config.toml
encoder_arch = "convnext_v2"
model = "contrastive audio-text model"
dataset = "synthesized solo parts of chorales (CocoChorales)"
train_examples = 39062
gain_aug_db = 10
noise_aug = 0.01
n_mels = 64
hop_length = 320
input = "log_mel"
spec_augment = false
win_length = 512
tokenizer = "word"
vocab_size = 56
loss = "softmax"
embed_dim = 256
encoder_isotropic = false
encoder_norm = "rmsnorm"
encoder_activation = "gelu"
encoder_moe = "expert_choice"
encoder_num_experts = 8
encoder_moe_every = 1
encoder_expert_mlp_ratio = 0.5
encoder_experts_per_token = 1
encoder_shared_expert = false
encoder_patch_size = [4, 4]
encoder_conv_stem = false
encoder_depths = [4, 4, 4]
encoder_widths = [64, 128, 256]
encoder_kernel_size = 7
text_encoder_causal = false
text_encoder_width = 256
text_encoder_layers = 6
text_encoder_norm = "rmsnorm"
text_encoder_norm_position = "pre"
text_encoder_activation = "gelu"
text_encoder_mlp_ratio = 4
text_encoder_head_dim = 32
text_encoder_fused_qkv = true
text_encoder_bias = "none"
text_encoder_qk_norm = false
text_encoder_parallel_block = false
text_encoder_inner_norm = false
text_encoder_moe = "soft"
text_encoder_num_experts = 32
text_encoder_moe_every = 2
text_encoder_expert_mlp_ratio = 0.25
text_encoder_slots_per_expert = 2
text_encoder_shared_expert = false
text_encoder_positions = "learned"
residual_init = "scaled_by_depth"
optimizer = "soap"
beta2 = 0.99
lr = 0.0034
beta1 = 0.9
shampoo_beta = 0.95
eps = 1e-08
precondition_frequency = 10
max_precond_dim = 1024
one_sided = false
adamw_lr_other_params = 0.0011
grad_clip = 3.0
steps = 5600
batch_size = 256
epochs = 36.7
lr_schedule = "cosine"
final_lr_fraction = 0.01
warmup_steps = 160
weight_decay = 0.1
adamw_weight_decay_other_params = 0.01
Rows from block 2 of the text encoder of a small contrastive audio-text model, named by matrix and row number. Rows with one number belong to one neuron. Each number is 128 + 32 x the weight over its row's rms, rounded and kept within 0 to 255. All counts start at 0. Numbers have three digits each.
Before each neuron's rows are labels from the 100 texts, of 14848, where the neuron reaches its highest value: "fires on" is the input token at the peak. Only what is clearly more common there than usual is listed. The data: synthesized solo parts of chorales (CocoChorales). In brackets: how many of the 100.
# fc1: MLP up (text_encoder.blocks.2.mlp.fc1.weight, 1024x256), inputs 128-255
# fc2: MLP down (text_encoder.blocks.2.mlp.fc2.weight, 256x1024, transposed), outputs 128-255

fires on: "violin" (98)
fc1.169:104125122135174099128084162175157155080107081155188156185159110162168112097147129138108104100119076163110083122159125098116104121138187199190138083122104119132169076127169108101162128102129142097177125126182132111142119092122166123143112094108195008125126154162142142108075173118124164143180100114166140083121160140084132124074085130114166123158122133171164160139120159161125146130106
fc2.169:127109129108178102121105163133131134158124119145094130128124080097123172067172112126137132121121167095119113165110130135204128157108132149145107086108182147089151162028208179192086164150128181090086108146103134143149115109137164126110065119150117158092128104120154143096107136093079161099104085136112129141177156130217136112172154143129153122195153107121129117093131095134117150053076

fires on: "3" (81); "d3" (10)
fc1.549:101112114112109164112111129132156127120098110143183138113112144111176103145104089163069092189137134156123095102131169192091091153102221094112106140095134134060124115101180147074114131129111125130105089105158166104156091145138111164172093122112127149142062103083152089127063082131088148158138118074079146111180116139060089054162126114152178066090155112142060119105128138117148156169137
fc2.549:192134135101126132131101152111134113134177171102163125134137113121072138117178182075140236118106152143132155140122162106079196167074099186094103189154122172145115150220134130146142191140126153137165146122154154106142122127122172131085124114122110078131129138067108134102123165071095130111122180162128161126107103092083176089125144143126138100099121078141108135162148113091144156126084

fires on: "<end>" (43); "f3" (27)
fc1.51:146133139131154167157147136104115117088136104161214112148081110099120185082144132124171057128150061117167156153102086157154127099140077183113125102115113127212099115126109069067221147165133114116101025150101107119147114183143159136122112172109135038110136208129140143112110148156122157153115083115170071143129111109137084076100158111056170159136168147135153148095117112110149204162143
fc2.51:194171157155107145166161129146109077130129115169180105117087148142099134081140147158106132163202146121175102100143120052192085127098122162156083093100133131202095133090137147119160111103176172119141123129162129110108113113080157090109103153159106121125159118083162160158171164113182101141131130130159141102123145091122142131094133128131075093179154173160150118132115081102151123116117

fires on: "3" (100)
fc1.257:126160108143115091114131147113124182216123133181133118153114092109111126149150133075106155136130165158188116099140134139110112122137158159113205101175077114130088174075133132171062086055053091140104103157165117135154145115061151102077127151112115183183112233083127067135143123166066090138142204157109189127151152085065093131100148183116111125081119161153086095137080137119175180163114
fc2.257:140128147070110105159161133145131091140100074132145175119148095123122169160164064119049178113086118112122161139191125127091088084116172186152074197136104112165147091166126160175148164112173137205154054096083159146069086104114108127092114090125166118066121209109117109134134088085149133073170165182107120132123162136114117146137158118145142064136109094181102143105116149095125128131155

fires on: "violin" (100)
fc1.337:078161189103175169113100099118137198160146152163132103158154171143128174135138079111177120224188158141147110143082103120104157154156149107136069086110119159153104128128150093146164146171197149177076159123149173165132108183142083140180088117098141151160162173153100075165147151183173165169133054109169157160064121179104160145140121098119128110143129095088183130059079146107164142170116
fc2.337:109104108060112090107156129129164067102164109088098090087175128177071174125061122132117126090115101129117126138172115121167136101124103190077108131097145089160180152169143152104150164172100165141134082155157095072111124156131138120114180092164097157166164120124131178141183135121090185134147150129109135126109157135123093089078150118125196100086170082176168093102111119098077105186128

fires on: "a" (100)
fc1.99:187080113174145069088140145138106068145083140194091093175096084156115107141096108116128115113175148146095138098106102089102056145117133151138186081144072093118148127098177162139074142154125106139145080149117129239082127199100148106151139208123175089182134074102110084175122157158138114148190168192137098142133155102147096152146074109103127128123133181114130161141144151176140145146142
fc2.99:068088115134092094145153149116182063109148125164098148074135157136126133165109177100102065110088161108154162169157126159110161117116103180141082126125156133129123093120136110155091108149156063114150151096086151093103122127129169086077124091179102163030086169192137154145103126125093125181157055109132129166088099185192111148188174120046126141144190086087070132139107110160118110157127

fires on: "a" (58); "d5" (19); "g3" (11)
fc1.590:131076145147157151136117176114131163089111128145164215114082152140179123136207175220085095129133149153122149115143165120114127151151149145122151101109152160105140163138160145098077093076128067133128130059114129097116112113114152109151194097131083162099127129151184103087152144142141195205145144170154075128139078177196123150184126142087117110107133197084080074103132149096112178121073
fc2.590:143163145130158078195136101157084155182173128129110139089092140162121164135088065147107088122125154174120147157119119093154065126087130133131203115119073093173066145094149106201067110119108070128156171199112167144134124123148173120096152047147106147094168046135113133112123104134121097193128155096150129123178084159179132120124121119131117146083054104096171174143121112138120142064082

fires on: "c" (78); "c3" (13); "d" (9)
fc1.204:096145143155209140121071176168112134094158091096103133079114124073178165106146171156050192097087101135114141096089159108156122135068151132151093123088212125134154161172144131120198144145127129115080103139128127157157126129162134128151141152210190096136124084082158148135108070131132115116116128110130184115145062110139156128106100115143121062084106084122096152156132186159114181184130
fc2.204:120140111094167077130066172089101124164137123117111134136102128187095055131156146085158089112132138083141128149146098112116120077122170130114129118192146107177157153099091148141150120120150098143129189194113143144133098157095152135179128139120127125084161084153094195080075109092137108120120132120127092156173138148161098158178115153111120155193159108197160116120124128065135151176110

fires on: "<end>" (47); "b4" (44); "d" (7)
fc1.715:147103128123111105122116164120107084096160162052126105153118114106141179180172205083126107167170128136189177113109155126132204138165138079088119152176086153136099145168150076112148122089160125119071089077124173113118083155136127133146129152100182133200110137126123132066171150090087161098158140178135124085161114154123178142139096142165117097169092111097110142139180111153090091130113
fc2.715:159146128139143168122136059107210131153103163128133090125104138149133116123049172112107128174189105144156120151094093129145088104131125136190195154112120120156148151128107070095184189110157118162132133147136131185100144094113120147121117088100123112060167109137130143169165150139128099107124165115113130122135091173148129144152094161141083191093119179139154158152108169126087084141098

fires on: "g" (100)
fc1.513:146179174159166068161136104145151103116117141154135097153108110099123118076090102147146139181098119158115156172164174102127141139190106142095168121114163151146099170156079081085111170135090133059169097102091109098150151106153077133168146089100092163162141059152114122139147141099149147129106165148060191163050108104068129102168113153114148144059111124146072134157107138135096061122165
fc2.513:115150134095081063110110135123104148143107128158097103129140096118135128145094129131149128139145074133112100096148078057116159103142112164057136177126138077141119239142121140176106131126126111125178124097106189069158177114080091136158194109091097131139190139135115144146178176112126166107059180144184137152148183090141146166161161100123110058069161120162134086138101074119123155133111

fires on: "c5" (100)
fc1.740:134133131176102078096113099151131201085156165146116137086110107102113152110166125119108160110139176157238142125123099141073118149170125095162132143075076160157146115095202122134162114161073070159086159124176107095138152171118101161139148154134110125149058104201135139130141175152146077138138136137125124067155080126069092128125128140082172109117027102167144170135078152155141119109074
fc2.740:113136116071217156118159099166149122173091143088063146117096095119070154113130130134110134169117122141036054139136149158117154146092122182129156118184140155165091161195117094104139117156185101132134134152095157168109082132139060161115109144127204128161094158125131138104139121057107154088131086146170216104078137080192134116165068106176103116103120100059129145137176144154066125110163

fires on: "a" (93)
fc1.68:068151173113181114138151163112114157162180122109125141198083149085144147153101140109083168155097107198131086133153124120143124121109141128152112106113198166138159142098121107101100174119090050149187115095124118117114037156113157101097072166122183129126105151079134112157172157144182097171148095191098122167115064088122158045161164152164118117151129188116108142128111183105155141110099
fc2.68:122148132168151085122172073115134151143145085134100137225168101170168153117151106080095117151194079091163148142131065058135131077110098167136151185154097128130110117111113130168109162178144131154143113077121169143146150113109053057158147117167078116144172185115147190074101113168114143124162147117067090095171144115148108139101147105134115151067140093168076094171138122114142077121169

fires on: "c" (100)
fc1.544:113055122161193109130171161191143109164222132135158120083134124103064156144173145072083172117166131109149176105104077152126159147118185139122111083132116166141127115105099174101133096195109161122136178147114139095089116136088120142156149083119077141151180060152172094155144150153132135149176147100210153106186099111141132122095144143122176071141173076175159132090148159135184076131099
fc2.544:096102064074100112137101057136114147085161164140148105149111107097152088135108144152165094145125118125144113124157197105102102054079167116070121190177114166152088146151138084128166160068148138116141134078167176123124147124131114169110144081146131113139161152173127137120155120131113093104109101104126064137114139118099167140128111141138055165112067136174116124125113170108168154202132

fires on: "g" (51); "tuba" (9)
fc1.9:149190100119107109149106186092159127092217149126142103116111104128098143134125167118178089153179146191123155127138125152119142143142095160111129116081078158116111115094151176122168111074151187174105168132117086122184215120120080101081116130177086094147136136146148129096171112160146126064125082096169091098115139108088115058096121095087096097075053098152082187102116154106107122137081
fc2.9:143096158112168123120186140153113133082143141165130148108154139144162098068111172132106120113164099106149093128107119094181132081102118203130104141141121123086150177143139137130096158122131116132072128192112149136129127106084127095148147081081134152203150113117093174118129161079074165210096151137128080193178189157159115065152068145098151182157147151123175178114137136154162143156101

fires on: "3" (88); "d5" (11)
fc1.428:144137116034106106131094157096140104143151182120094132113056120114207111115148181119151108101069135109086094084123131126084159116150127155148064128103150147094114130130092089122099055150151164124099139171148149158117128155103148185102130108174091172126150134090127065075142174109121166102171152132125139105111144125093103160159204125128150086043121114119095076091133076133084150093108
fc2.428:141068132090055174134145164124098104097144102118136139120160100138115113109138165129092088116118114117136118131146136116089083173176150140190104110158139146150128171171117108128092083176149087132167114147147180138114151163097120152134139124121132166114161189137114132122159160119115123130136147129139222108101092120170142138163156108121167082143115137131086130085114107081081182144120

fires on: "a3" (100)
fc1.593:206153139073170123131066107077115157178150139092106071209117152116185104143173119109116170112135101135090152141084100161190184103099110181085147106129087127190066105159152144138116173165136100153146131052153120085120185170163102133121070152172076161135155171096119108149111159105091078126122146145150108106145085133143140160110114146138153135178174151118141113101177120138144084108133
fc2.593:129124145148132132046104135112074103114094121151165127174107110130106172157079091106151162068155106117187104071099183151136126116152096163152163035154085125106128168131122149147162131159100148126148143099155133139171107107173141091121182149162116192088097068142148087128133101126121153178146167089034126125077151090164152156106106175095156130126081165121132172100121120097127116117105

fires on: "5" (78); "d5" (19)
fc1.339:147172123159157168178127144135066091174074138130105148117071100105119137103169108155151101078130141105162127138159139130122182126133147067114122122092142135104160143165157154127120167159099099105087106130054123154091162076209073171165061107041112077086152092137198155071151130148103178089148153146126096122105145109131134089137142137127138109087110204070078130128136172146133175241038
fc2.339:108111159072138101097150157172161222082134121080140108155111199120121085126142142177113156161113127112083132095119145101107124111085109196165092126171119152150185131068130090136109171148146164144160182106149127141104145090110129102116160207119126130134124190129100117147121115090159114150125132097145118095102123113129112127099124187179147131195147168183132174117145115111155121080176

fires on: "5" (100)
fc1.432:197151150153163097100137148140105173151103114124151120197053121134093121085073091077099119177151098141097161090167089167114202135153153129058158132122163152168138141093127145142152106116169101130108077106137150111080118168153153126144057126122213105130097096055074097126092213093080108086103083142106183127147158110130112130147143115164197094174147164100195154100142114133137181113099
fc2.432:161129116091154081191130200109134112155125119152171099150111153098114114179122127077084045141148172106158105172134113153095146113100185086109139127047186160115147119090121083138108115096135095196138083148164124143157128106158187150128138131131130122024140087136107041154113171101085107124113108115078139195194138117084084214146090112108150092160157143116159132125135100099159155134084

fires on: "<end>" (47); "d" (40); "tuba" (11)
fc1.471:135171094066141133142168156077177133096203158194130134191126134109131132197130126090115097085126165169178151092138129098121124142107144137138107087169086183098108118122102153100177116180090140186162202080138128140101138176141098096110126165112089106135115117168118122159122166110130127115198086109090101134105091170109160139114097144144128101106120117147144131107149096188125158121109
fc2.471:152138135144095146105055183122182154104178070136151090130135113155132118120150151170111156155142211137159097183144140201139116155126131095091072098141089156090116094149140142106140115088139143132138123131167115152090193088088096105120078092137109112141166150082071153152113169120182129187103132130136095160170108116140113130144164086187182108120152209152157129095130142083121114094109

fires on: "c" (100)
fc1.291:192129127143089125097108119158132118097100138121176120152162150150107066101163087097174056084065131101164159118068163171103106126185110174140074123122119133093102081167126150136162130129130159149145129135122162128088137104111155146104104111102105159152131070081128119154120134132103122189178069146110204126183140162106160167155123123120148159082157167139123118076114146152106131079144
fc2.291:080124132104153118063164163114116110169173135119162137117095151153138123133127143091115155129120130149139085093141097148128130181129143137099131159103132180205145108228111105189101173129070134169124126199164134104156142150158102097117135103088067144116125109079205133106120152204134145121133151111101096159135082072085063153133192157077113155121104166079130130097142120123151127106124

fires on: "c5" (100)
fc1.755:119199133148143138175094087103177128157131120140080097110167156093157140118133103131113133079078135125098119155177147098111156106110132145141107099154137058173126137087067138178170154166149148188092098110134118188132104118167127075132161205134162118142134157136161113121161145198113152084167109108137155132096092120186073137099120156103132127112164132091107121119088104143108088115173
fc2.755:078062128106096129113143107108159097091104158173154174107125121149161130196085175129140106128154108126148132107170147191093103142117100106118131137143105100138093132115119179115076173202127106174102175156156104140070123141148106111159154145083146149128173122202145095138077146142128150100097079149127153134136104120174127106100177104113203143086161131138088160065131076074127104074163

fires on: "5" (99)
fc1.127:208125156162170079092137123108157159122099080139106075145123122107075122158081118117082216138182154163134128168191146161105141086123185079183160115144100131148116122104158162076111128191089163137098182107115123092128136141117167079134081090106107111082147072161123178124158168101093126132134086114083138096118125125121118104176148106136137094119105179131092128153140063135165126187117
fc2.127:175123139131146171094076167098116160098123114148139087115182133132112151124215088073145121109142142174146150111153113173095115079156134097177110175081158131140178113102162150150143092126065093118113126106087088138073098136136200154120113135136167085048119128086121132151091149157128094146123176130133153123168147097074103085165090096147162086090123149092105118148129141168138130080050

fires on: "c" (100)
fc1.696:125202145094072110170110088107112129118154102146127122074150157108126179142118128111106067165082091103155161138141113156154107122177103180130171111152170136172085170066124141138160075113131108142181083112113141107096108100160186128161094087153187114160118130086123074158141123127171151147126144131113096111075115150138135110061120114158149186133157107114165130180143129148150116122056
fc2.696:184199133169144164086121076150152143157103141159087119126113167127093067150119109149096086123079128100058109131141152203147113150117147112050121138130143151111152149178151092099022138094128110157125109096135146127140115096107128155104164152154120149101162154129128196169184125161066117176128116096122119121162112112106135195161155174182128126121051167164144159098095149109115175109118

fires on: "trombone" (74)
fc1.562:108119072089166131130123173098127107155195081188136130145115111126151118130115190161122108209153122163178089159082139094064142113142123085121144159076122168147125135144119117130156144162101101158179178109079091087115178129113102109165099105107092135153116096116123122128156113139132130113116159094158118140147130118127130127147118126053162129113116109151114137160118141097120144118161
fc2.562:104099203122139072133123180143160182087100089069090120080186137117110128090096103140104149040159129093108150095169089137113145090147166165126116158141114100133141096142143130157169149090155152105118093127131158131156061142106128120130177139162182085152174151150113164161123078092120088147124076185087138112115109101163100108116123113153084116158137186155058126140111092140122106128190

fires on: "3" (79)
fc1.65:137168103025104121156141165079130131112160093101144162123168098146113137143153100169108137141074039133115151128122203109155157131120166165134101175172097148159055109153065088166132145117125175069097157155070150141159101105135135105115182109126085090111098133122167129113161140129157098106123114076126135059177155116101114055097138062050159189085142117095097090164135139097149144089119
fc2.65:132120138148076181191104166166113150170055141172086181144069136067142119068115162090166108135158129133180105130102123105073107158098100148131077131181115106086195103053072154119089160147136187125113123092094153134138206109139141133082139144153161130066125142152120105146170122156187126142116083074147115102130139143115181117094112113179158087135110105151136207127133092100148131157137

fires on: "g" (100)
fc1.163:111164181183133084148112131160126095161132091103207137129073128177094172098108177170198169127130148108137161149109141120116091206170181110105137126146197077135111176068096174190153122121133068113128121109105177161137110105151169122122161112120134154107129136086128159105111182152113076135104111132142163140111114157161091159091146138113106099131080124128152134210102168121110089107167
fc2.163:093103160069143164147148106153106075127146138109173105125192154126181134119122135109159165143110153141155156104066108085167140128159114098103150122120131155186120091137127177130085156059074139073127113150092126132114196124143112112123110146136130138165159119134155102127167153086134124132092092143094120116042169063117115092099098135143153085124160136182099136116139173105128099073165

fires on: "a" (100)
fc1.688:156093142141155148167099205183077120113145105147125097058084098117163161105111162113052142096118175152104126058094157107108123172126145129128140100138089165113167095078159140164111129157102123070121129193154114142121125135115106181119077132115146127151091116157137117141092117130097168117167184137142149120104126163162144155161130117066111098101137171141118086148178197141074157164064
fc2.688:175111181146110127195124131163136101108158174165069136070146139099145136105159124135109179083096099195102140101116118129120070055139144122096124075123124120101122128069129079187092131126123159101154117125061130172196119129134146087115139096097185121140179168126086086086096122093157119190119140173161150168163095141122132116128099178084132121108115166115106100145105129151099143111113

fires on: "bassoon" (99)
fc1.168:103166180134143125081119104137147088079115175132118126153144121146106148107177158118066149172132143090076093124141105161159046128172160106116099089088121150165149136088128178126159141142106132162195142109122149093150132117070173195124087155096114139102140130101155136140084160097116138154086133128128098155165187134095165127117116145120137122190141101145162159129141080190147153191119
fc2.168:131157174109096152114130111131165114147115089131117104091138209096166153100080080179137144166083124111117042172175076159101123183164120097155133157139071113140153118084070092121195126131065083085133139167122130081073146155110165186140089115144125097117103135102099151101167125097123210182165146127098098120175177121098134190133161149108093080127145132126117111162108114128145101167151

fires on: "a" (92); "g3" (8)
fc1.162:137039182081126136135106078118102155059146087152145098124122182134098135122144126160117165150120117147179207142154131140152090137141109156144146118129113164157145170099097155206138095097153118087131064196172124122155152101113114140077133143106090152147204134117100081064142147152136102097117152127193167101116099159089147086192127149111115118139096057104120187160093171147184156129191
fc2.162:097177091152118094122142161068145145121134173129133123102162151044150062176112177125140169123139132094094078135121100112139118103136131163137126170139114125090075147163169162062086083090075158167157184097158079174149098090168124148108171098106147110112040118120148134127136160119117150130175128122187128125124083157134133075071160149168135115135157155084108081105130190157057067187091

fires on: "g" (44); "a3" (34); "a5" (10); "oboe" (9)
fc1.222:121145139096103187186113185137131080179156112128151110163119125117153170142173123153122122096150134114161176151152194138106115065168123116145106154127061124164051133152135175166137075172133109138062167068078090121153149177136133070134124154123056191091145154122207054134122143156110163147157088088156154137071091151153130088049076107112144143071184116123140098067145176121190138119123
fc2.222:101139117039124127115118103139000138131124124151080136224158176096108095096115144159132079119087175128128096150165122102212169152123080088118141134175168170090152144141156159117157127109153172188161124119167135143129154114204124157144078134150127142084142149112125219142177100095118144113114165120114104128115081088119089143134164154135119120131101183144114163085137113124134078131138

fires on: "c" (100)
fc1.767:112128131168126115180060062181167098110165117158106130131124150149195154209128185066170144193061116086091100158152164138074169137189142109207146114176146109154137071088146184179170119132074118138146115092129129153103123113147168108163144135128152151191112137155190104176161146175065185143161139135112095077127153127137110081067124131085130152089104130129084044106128109151105136159125
fc2.767:105187131123131057134162173139146193102072105124167146147101095160083123110077151120094109088147130122141091145116140086093152109149141120097172074169143138124146117115096095144093139130134125147091141105136059149160123138110095229123115141175196150083142142180133108140116114136114166156098126071172150078052126061098155130117191109121168140132083159112120135120125092137087094112153

fires on: "d" (100)
fc1.67:115132158122192105156123180124133128125089105115111158135116183147114137144142192148121121096159138100186145070112143111141096066202142144103158126195142172145121148142143126112175120095092066167096161131111127205093137137133113162133103096116149091138140091127202105140066157165135094148111142078181094111139098096169122158115194129083166098126123079128122135095109102013155128134140
fc2.67:083100121127138127049178097111045129161104084086047171130129112131138064140156083173111107139151128068094127086065132130141125141086127123147156149095118101149153119117152067177158189156161122088148119174155092112129163173112120138126167169105099163116112108160116121115146126114113127161150109151137085089125059111111078112155067157117147177148162125123182127130099104113151077097095

fires on: "3" (54); "c" (34); "f4" (12)
fc1.458:145132127156154120188156104128142154059143151141154162164101118108086097134169159133095111190145135128129099144101155083111171096092160134120143090142097124149118106095134170143132160152158139176146125040152147085097129086215142140121152098098150088127113219098169102106146117053188122152131134189057123100074094094125136108097130160057106215143145171131077130062095138150163098188125
fc2.458:123121074084094155189122124127119125132073141126110146132101096107157139132136140104175133246083152208196093127150150155096144153126163146148155127110156137130142144124126090122161074129110139094104087149098120086071179218085145185127116155125149195130133144147174093099055177115108000145126139134118138118123171052136083126083149126148151170115116167129141067114156177143161145110061

fires on: "c" (100)
fc1.230:118122124162128139079096091155160117151187110144159046118125186113124136097171133117150147100072146179131123183121138105132159076120096150136162107116179144092129138133138165155088153113098104096174111071133131151050141131116115105182111151181106174086116135209180179160168138133119139186127166220207126178081059139175141135126098171099140171088092080105147166095147137100152180127113
fc2.230:164146145154129145135170083131147154106096142097115171140183063140117176111112107098124080141098101128169180070127190126163118129237155121120120176182147127140114187193106076119047081141120118158145138156131174076085079097174169151092130074059142160121093067060121095110151108157114151101150119091091163104164159139114106136161097133187119099083129080090124069105110168171099157190105

fires on: "bassoon" (99)
fc1.462:149158129095112149137118091117131107135119136131075105113106155100098159189060188147075119122132088136103198086140123088118118076128124137111110170146109202148141218107146150221098149086162079091119127185138126128135134144059153145175093171057104160126096159094155058201200154105182135095103139183134073117127132116161130138094117170120154142089182086149122106127166098155131116124129
fc2.462:120093037134097126099082109091110094119125156099135064101122150127182099126106035115147114073096091153109109141134126181106105160152087138156078108103151125127203058157134146094113166121145110093148112125124123157082129134114120149119134127185170086148165104146141190120144116132131150189169125154161127121151083092173154166105153034112111122172098079086141131123141093106103111168077

fires on: "<end>" (51); "d" (49)
fc1.148:188175083109114089146093147135212157096132127157122138144092113192165157153141117155152114143155154173126143110206075111116138157087152180140082120113094170148139128127148084141133139065069179109133066175103144180132156143114114120104153111150157170130164099131104098086119160102153134103080139107149088133098139159096152065172097171109117138059116113049162115170094119160150127083179
fc2.148:163132152079124115140119164137126118118073103081142157161168104163113074041165115135098092133209128120125121149095093088143122135104121151111137096126099115184103070147157132059101165138166082073092145155121100156080138067121132129116050101108132116102086100127070128119165122117142180125083137107104141139154148132128127216136117095119098186138152108180081156095171161155155143192136

fires on: "<end>" (29); "g3" (28); "f" (11)
fc1.287:110098142123211146110144112112066161111183163183154161140116130073129121126088102180138154212163101128161177154129112131156129143120099124119134137113162100167095123153130146113176106176113135054161063169142117165140110156115133088124100204088108072111107138098146134081149121148153118166113067094137093107120093126112128075076170141151168121116125124176144111159081136091140131161100
fc2.287:130208146129111145134164157161110100075204104168134076110119182166104168067115186115124095104138120141136158043099107119125083135146137102156097105107125146143168154112122045105163131064147137112099110095152131119125092138123164093118127159122095145147104084103151151165075114137172080148091129125111108174077118140178089107109097134189148121186115137119134141110085022086155078139151

fires on: "<end>" (85)
fc1.242:148085097054140076160147185126163095074195111085174094088145135146143144161094117068141101150080115127093160176179144131091162141131119149124161070095141093134128096142149152139140137152102148191105074127111129101103056142092123137115105139127154131135123153154128127147111168116148162144131140203153091107135078128162159159110136132116147136078131101061058156104121149151150106179157
fc2.242:164154103128102144123168124134156184120105095120090142099152046085133076168114147182070185156146075161100149131209151114158158170113070103063110127134105159110109141088083158126127121073143133142132075158165096125178123096152106105192092174132116065166115166124081174116120101069146103136146096053109102129126170139147121158149153132134151143117186118037123138088118059170172160146190

fires on: "c" (71); "5" (22); "d4" (7)
fc1.706:128103121173132163159131163088154166105159154187091122112135189103066090132191102118099091100196106181135081145142136097088082154166154092164076140100112139108078048170146111103114108213106114164075133126144162129143116127151167117139070084134133075046159115138104098097115156101126137105141125100103138101122131074140158126089115134051105150158082034143135152106141123088165132163151
fc2.706:094166128106110152099150148222143029164176156149189150158118086125134171108085116113122138133169131130138094160147145129110134098161146151141091161150183139140129110155147146135047169126132187114175141175135122112202136103141127115086118157131098108123140124097148118162108100164147140111166124163138138140035112113095143169161081143105173117071125150200107121144114148154155091137188

fires on: "a" (94)
fc1.516:145153119115131111166181084127143109093118166137121139123097122075128142076118128105113094118113150125164212132094133115092135129147120096120103116174096171129141163160121117186114089173123101145186166196132152125155164064149136096061144121108201093174072096160122103048143183181103152215194129149083123160107159057091136073170098146119094083153107095103113133147103132182137117159133
fc2.516:109167105163154104092089122146097159097137103118111097158118128181107181153137106185077153139142192132108100146136144091160080076110107171121039156071155140136229118121175144092171127158082151100118111126129069134150120151136085121129151124112107144118166131138064131162101127086070181082162111143196178136127116118162103178115171120098128121120140173096128192103168129115146182118167

fires on: "a3" (91)
fc1.646:152111112090128122171138119151178146114121164156194106142096180107157109148102113128110145153124175139166129137155111121082120165113115118105166063095079174122131094113178096076097076076132100154096089194096124163135122130094122129149115175133089080118113105164156076113214063188053135151157083138169130104090137138137126138138104078153123089104145137112076120094139143121126149195057
fc2.646:121141075161074136135163140142110112116074131060064149152130131169071099124116172142087167141123078115125124112141117065122173160112113139135142152120140134090111107173082127092169124105178178098174124133130099129105114115159138123130106118140086145182123134081079183168121171103122150124095102083098137124113087120112144120141101090147132155144162162112098195079112162155155157189163

fires on: "d" (80)
fc1.87:130125045091098123164072118090098136105185128099168208135148130109170134100152119110132155121122190129148119126121130133132102097116141156111159125156158118115147207085090086146139168080159067158132125109153140133103133089129047082110126105157120198132133092074093082158142163155047117112133117187203100178121095124091113080109147118124144100133113083093095117121098080189140124156107
fc2.87:149082136173162074111172101160140116144134139122186107105071152152096136174143124150092118125118170191100113170102130193125164115191125118183177155104089083131097116127148092148168125142097130126139129143103098123170133118115125114161132139152110158114141109155119145104146081095192128105133062106144167174134124174099132205130181127142166112133164148082116121127119134178095131157136

fires on: "trombone" (80); "4" (13)
fc1.58:121147146082104127112132135107141101100134126134128096119102104088144154139173127153187124144111086134107095127089122123110177103150121128112136148119131114014170149174132090128109108126183130125135143162179082074129138140106066129129148113115088140171172162062098087111112135165141118121112144119136118112131148152169152087088142159149167112106120059120140156120062142092192146170165
fc2.58:178080134148145100141091215148189142146132115094126056110120133103081133087138098131121131075099106107079108125116124053118106086160149115071131138072124137186153098132110169104160094190074157105116105142137111103125083101149135179124144128108190152132181131131075132172076086131106070117076130092129112130111130176153103163125139095115160100165101159121139111096123082157110092143165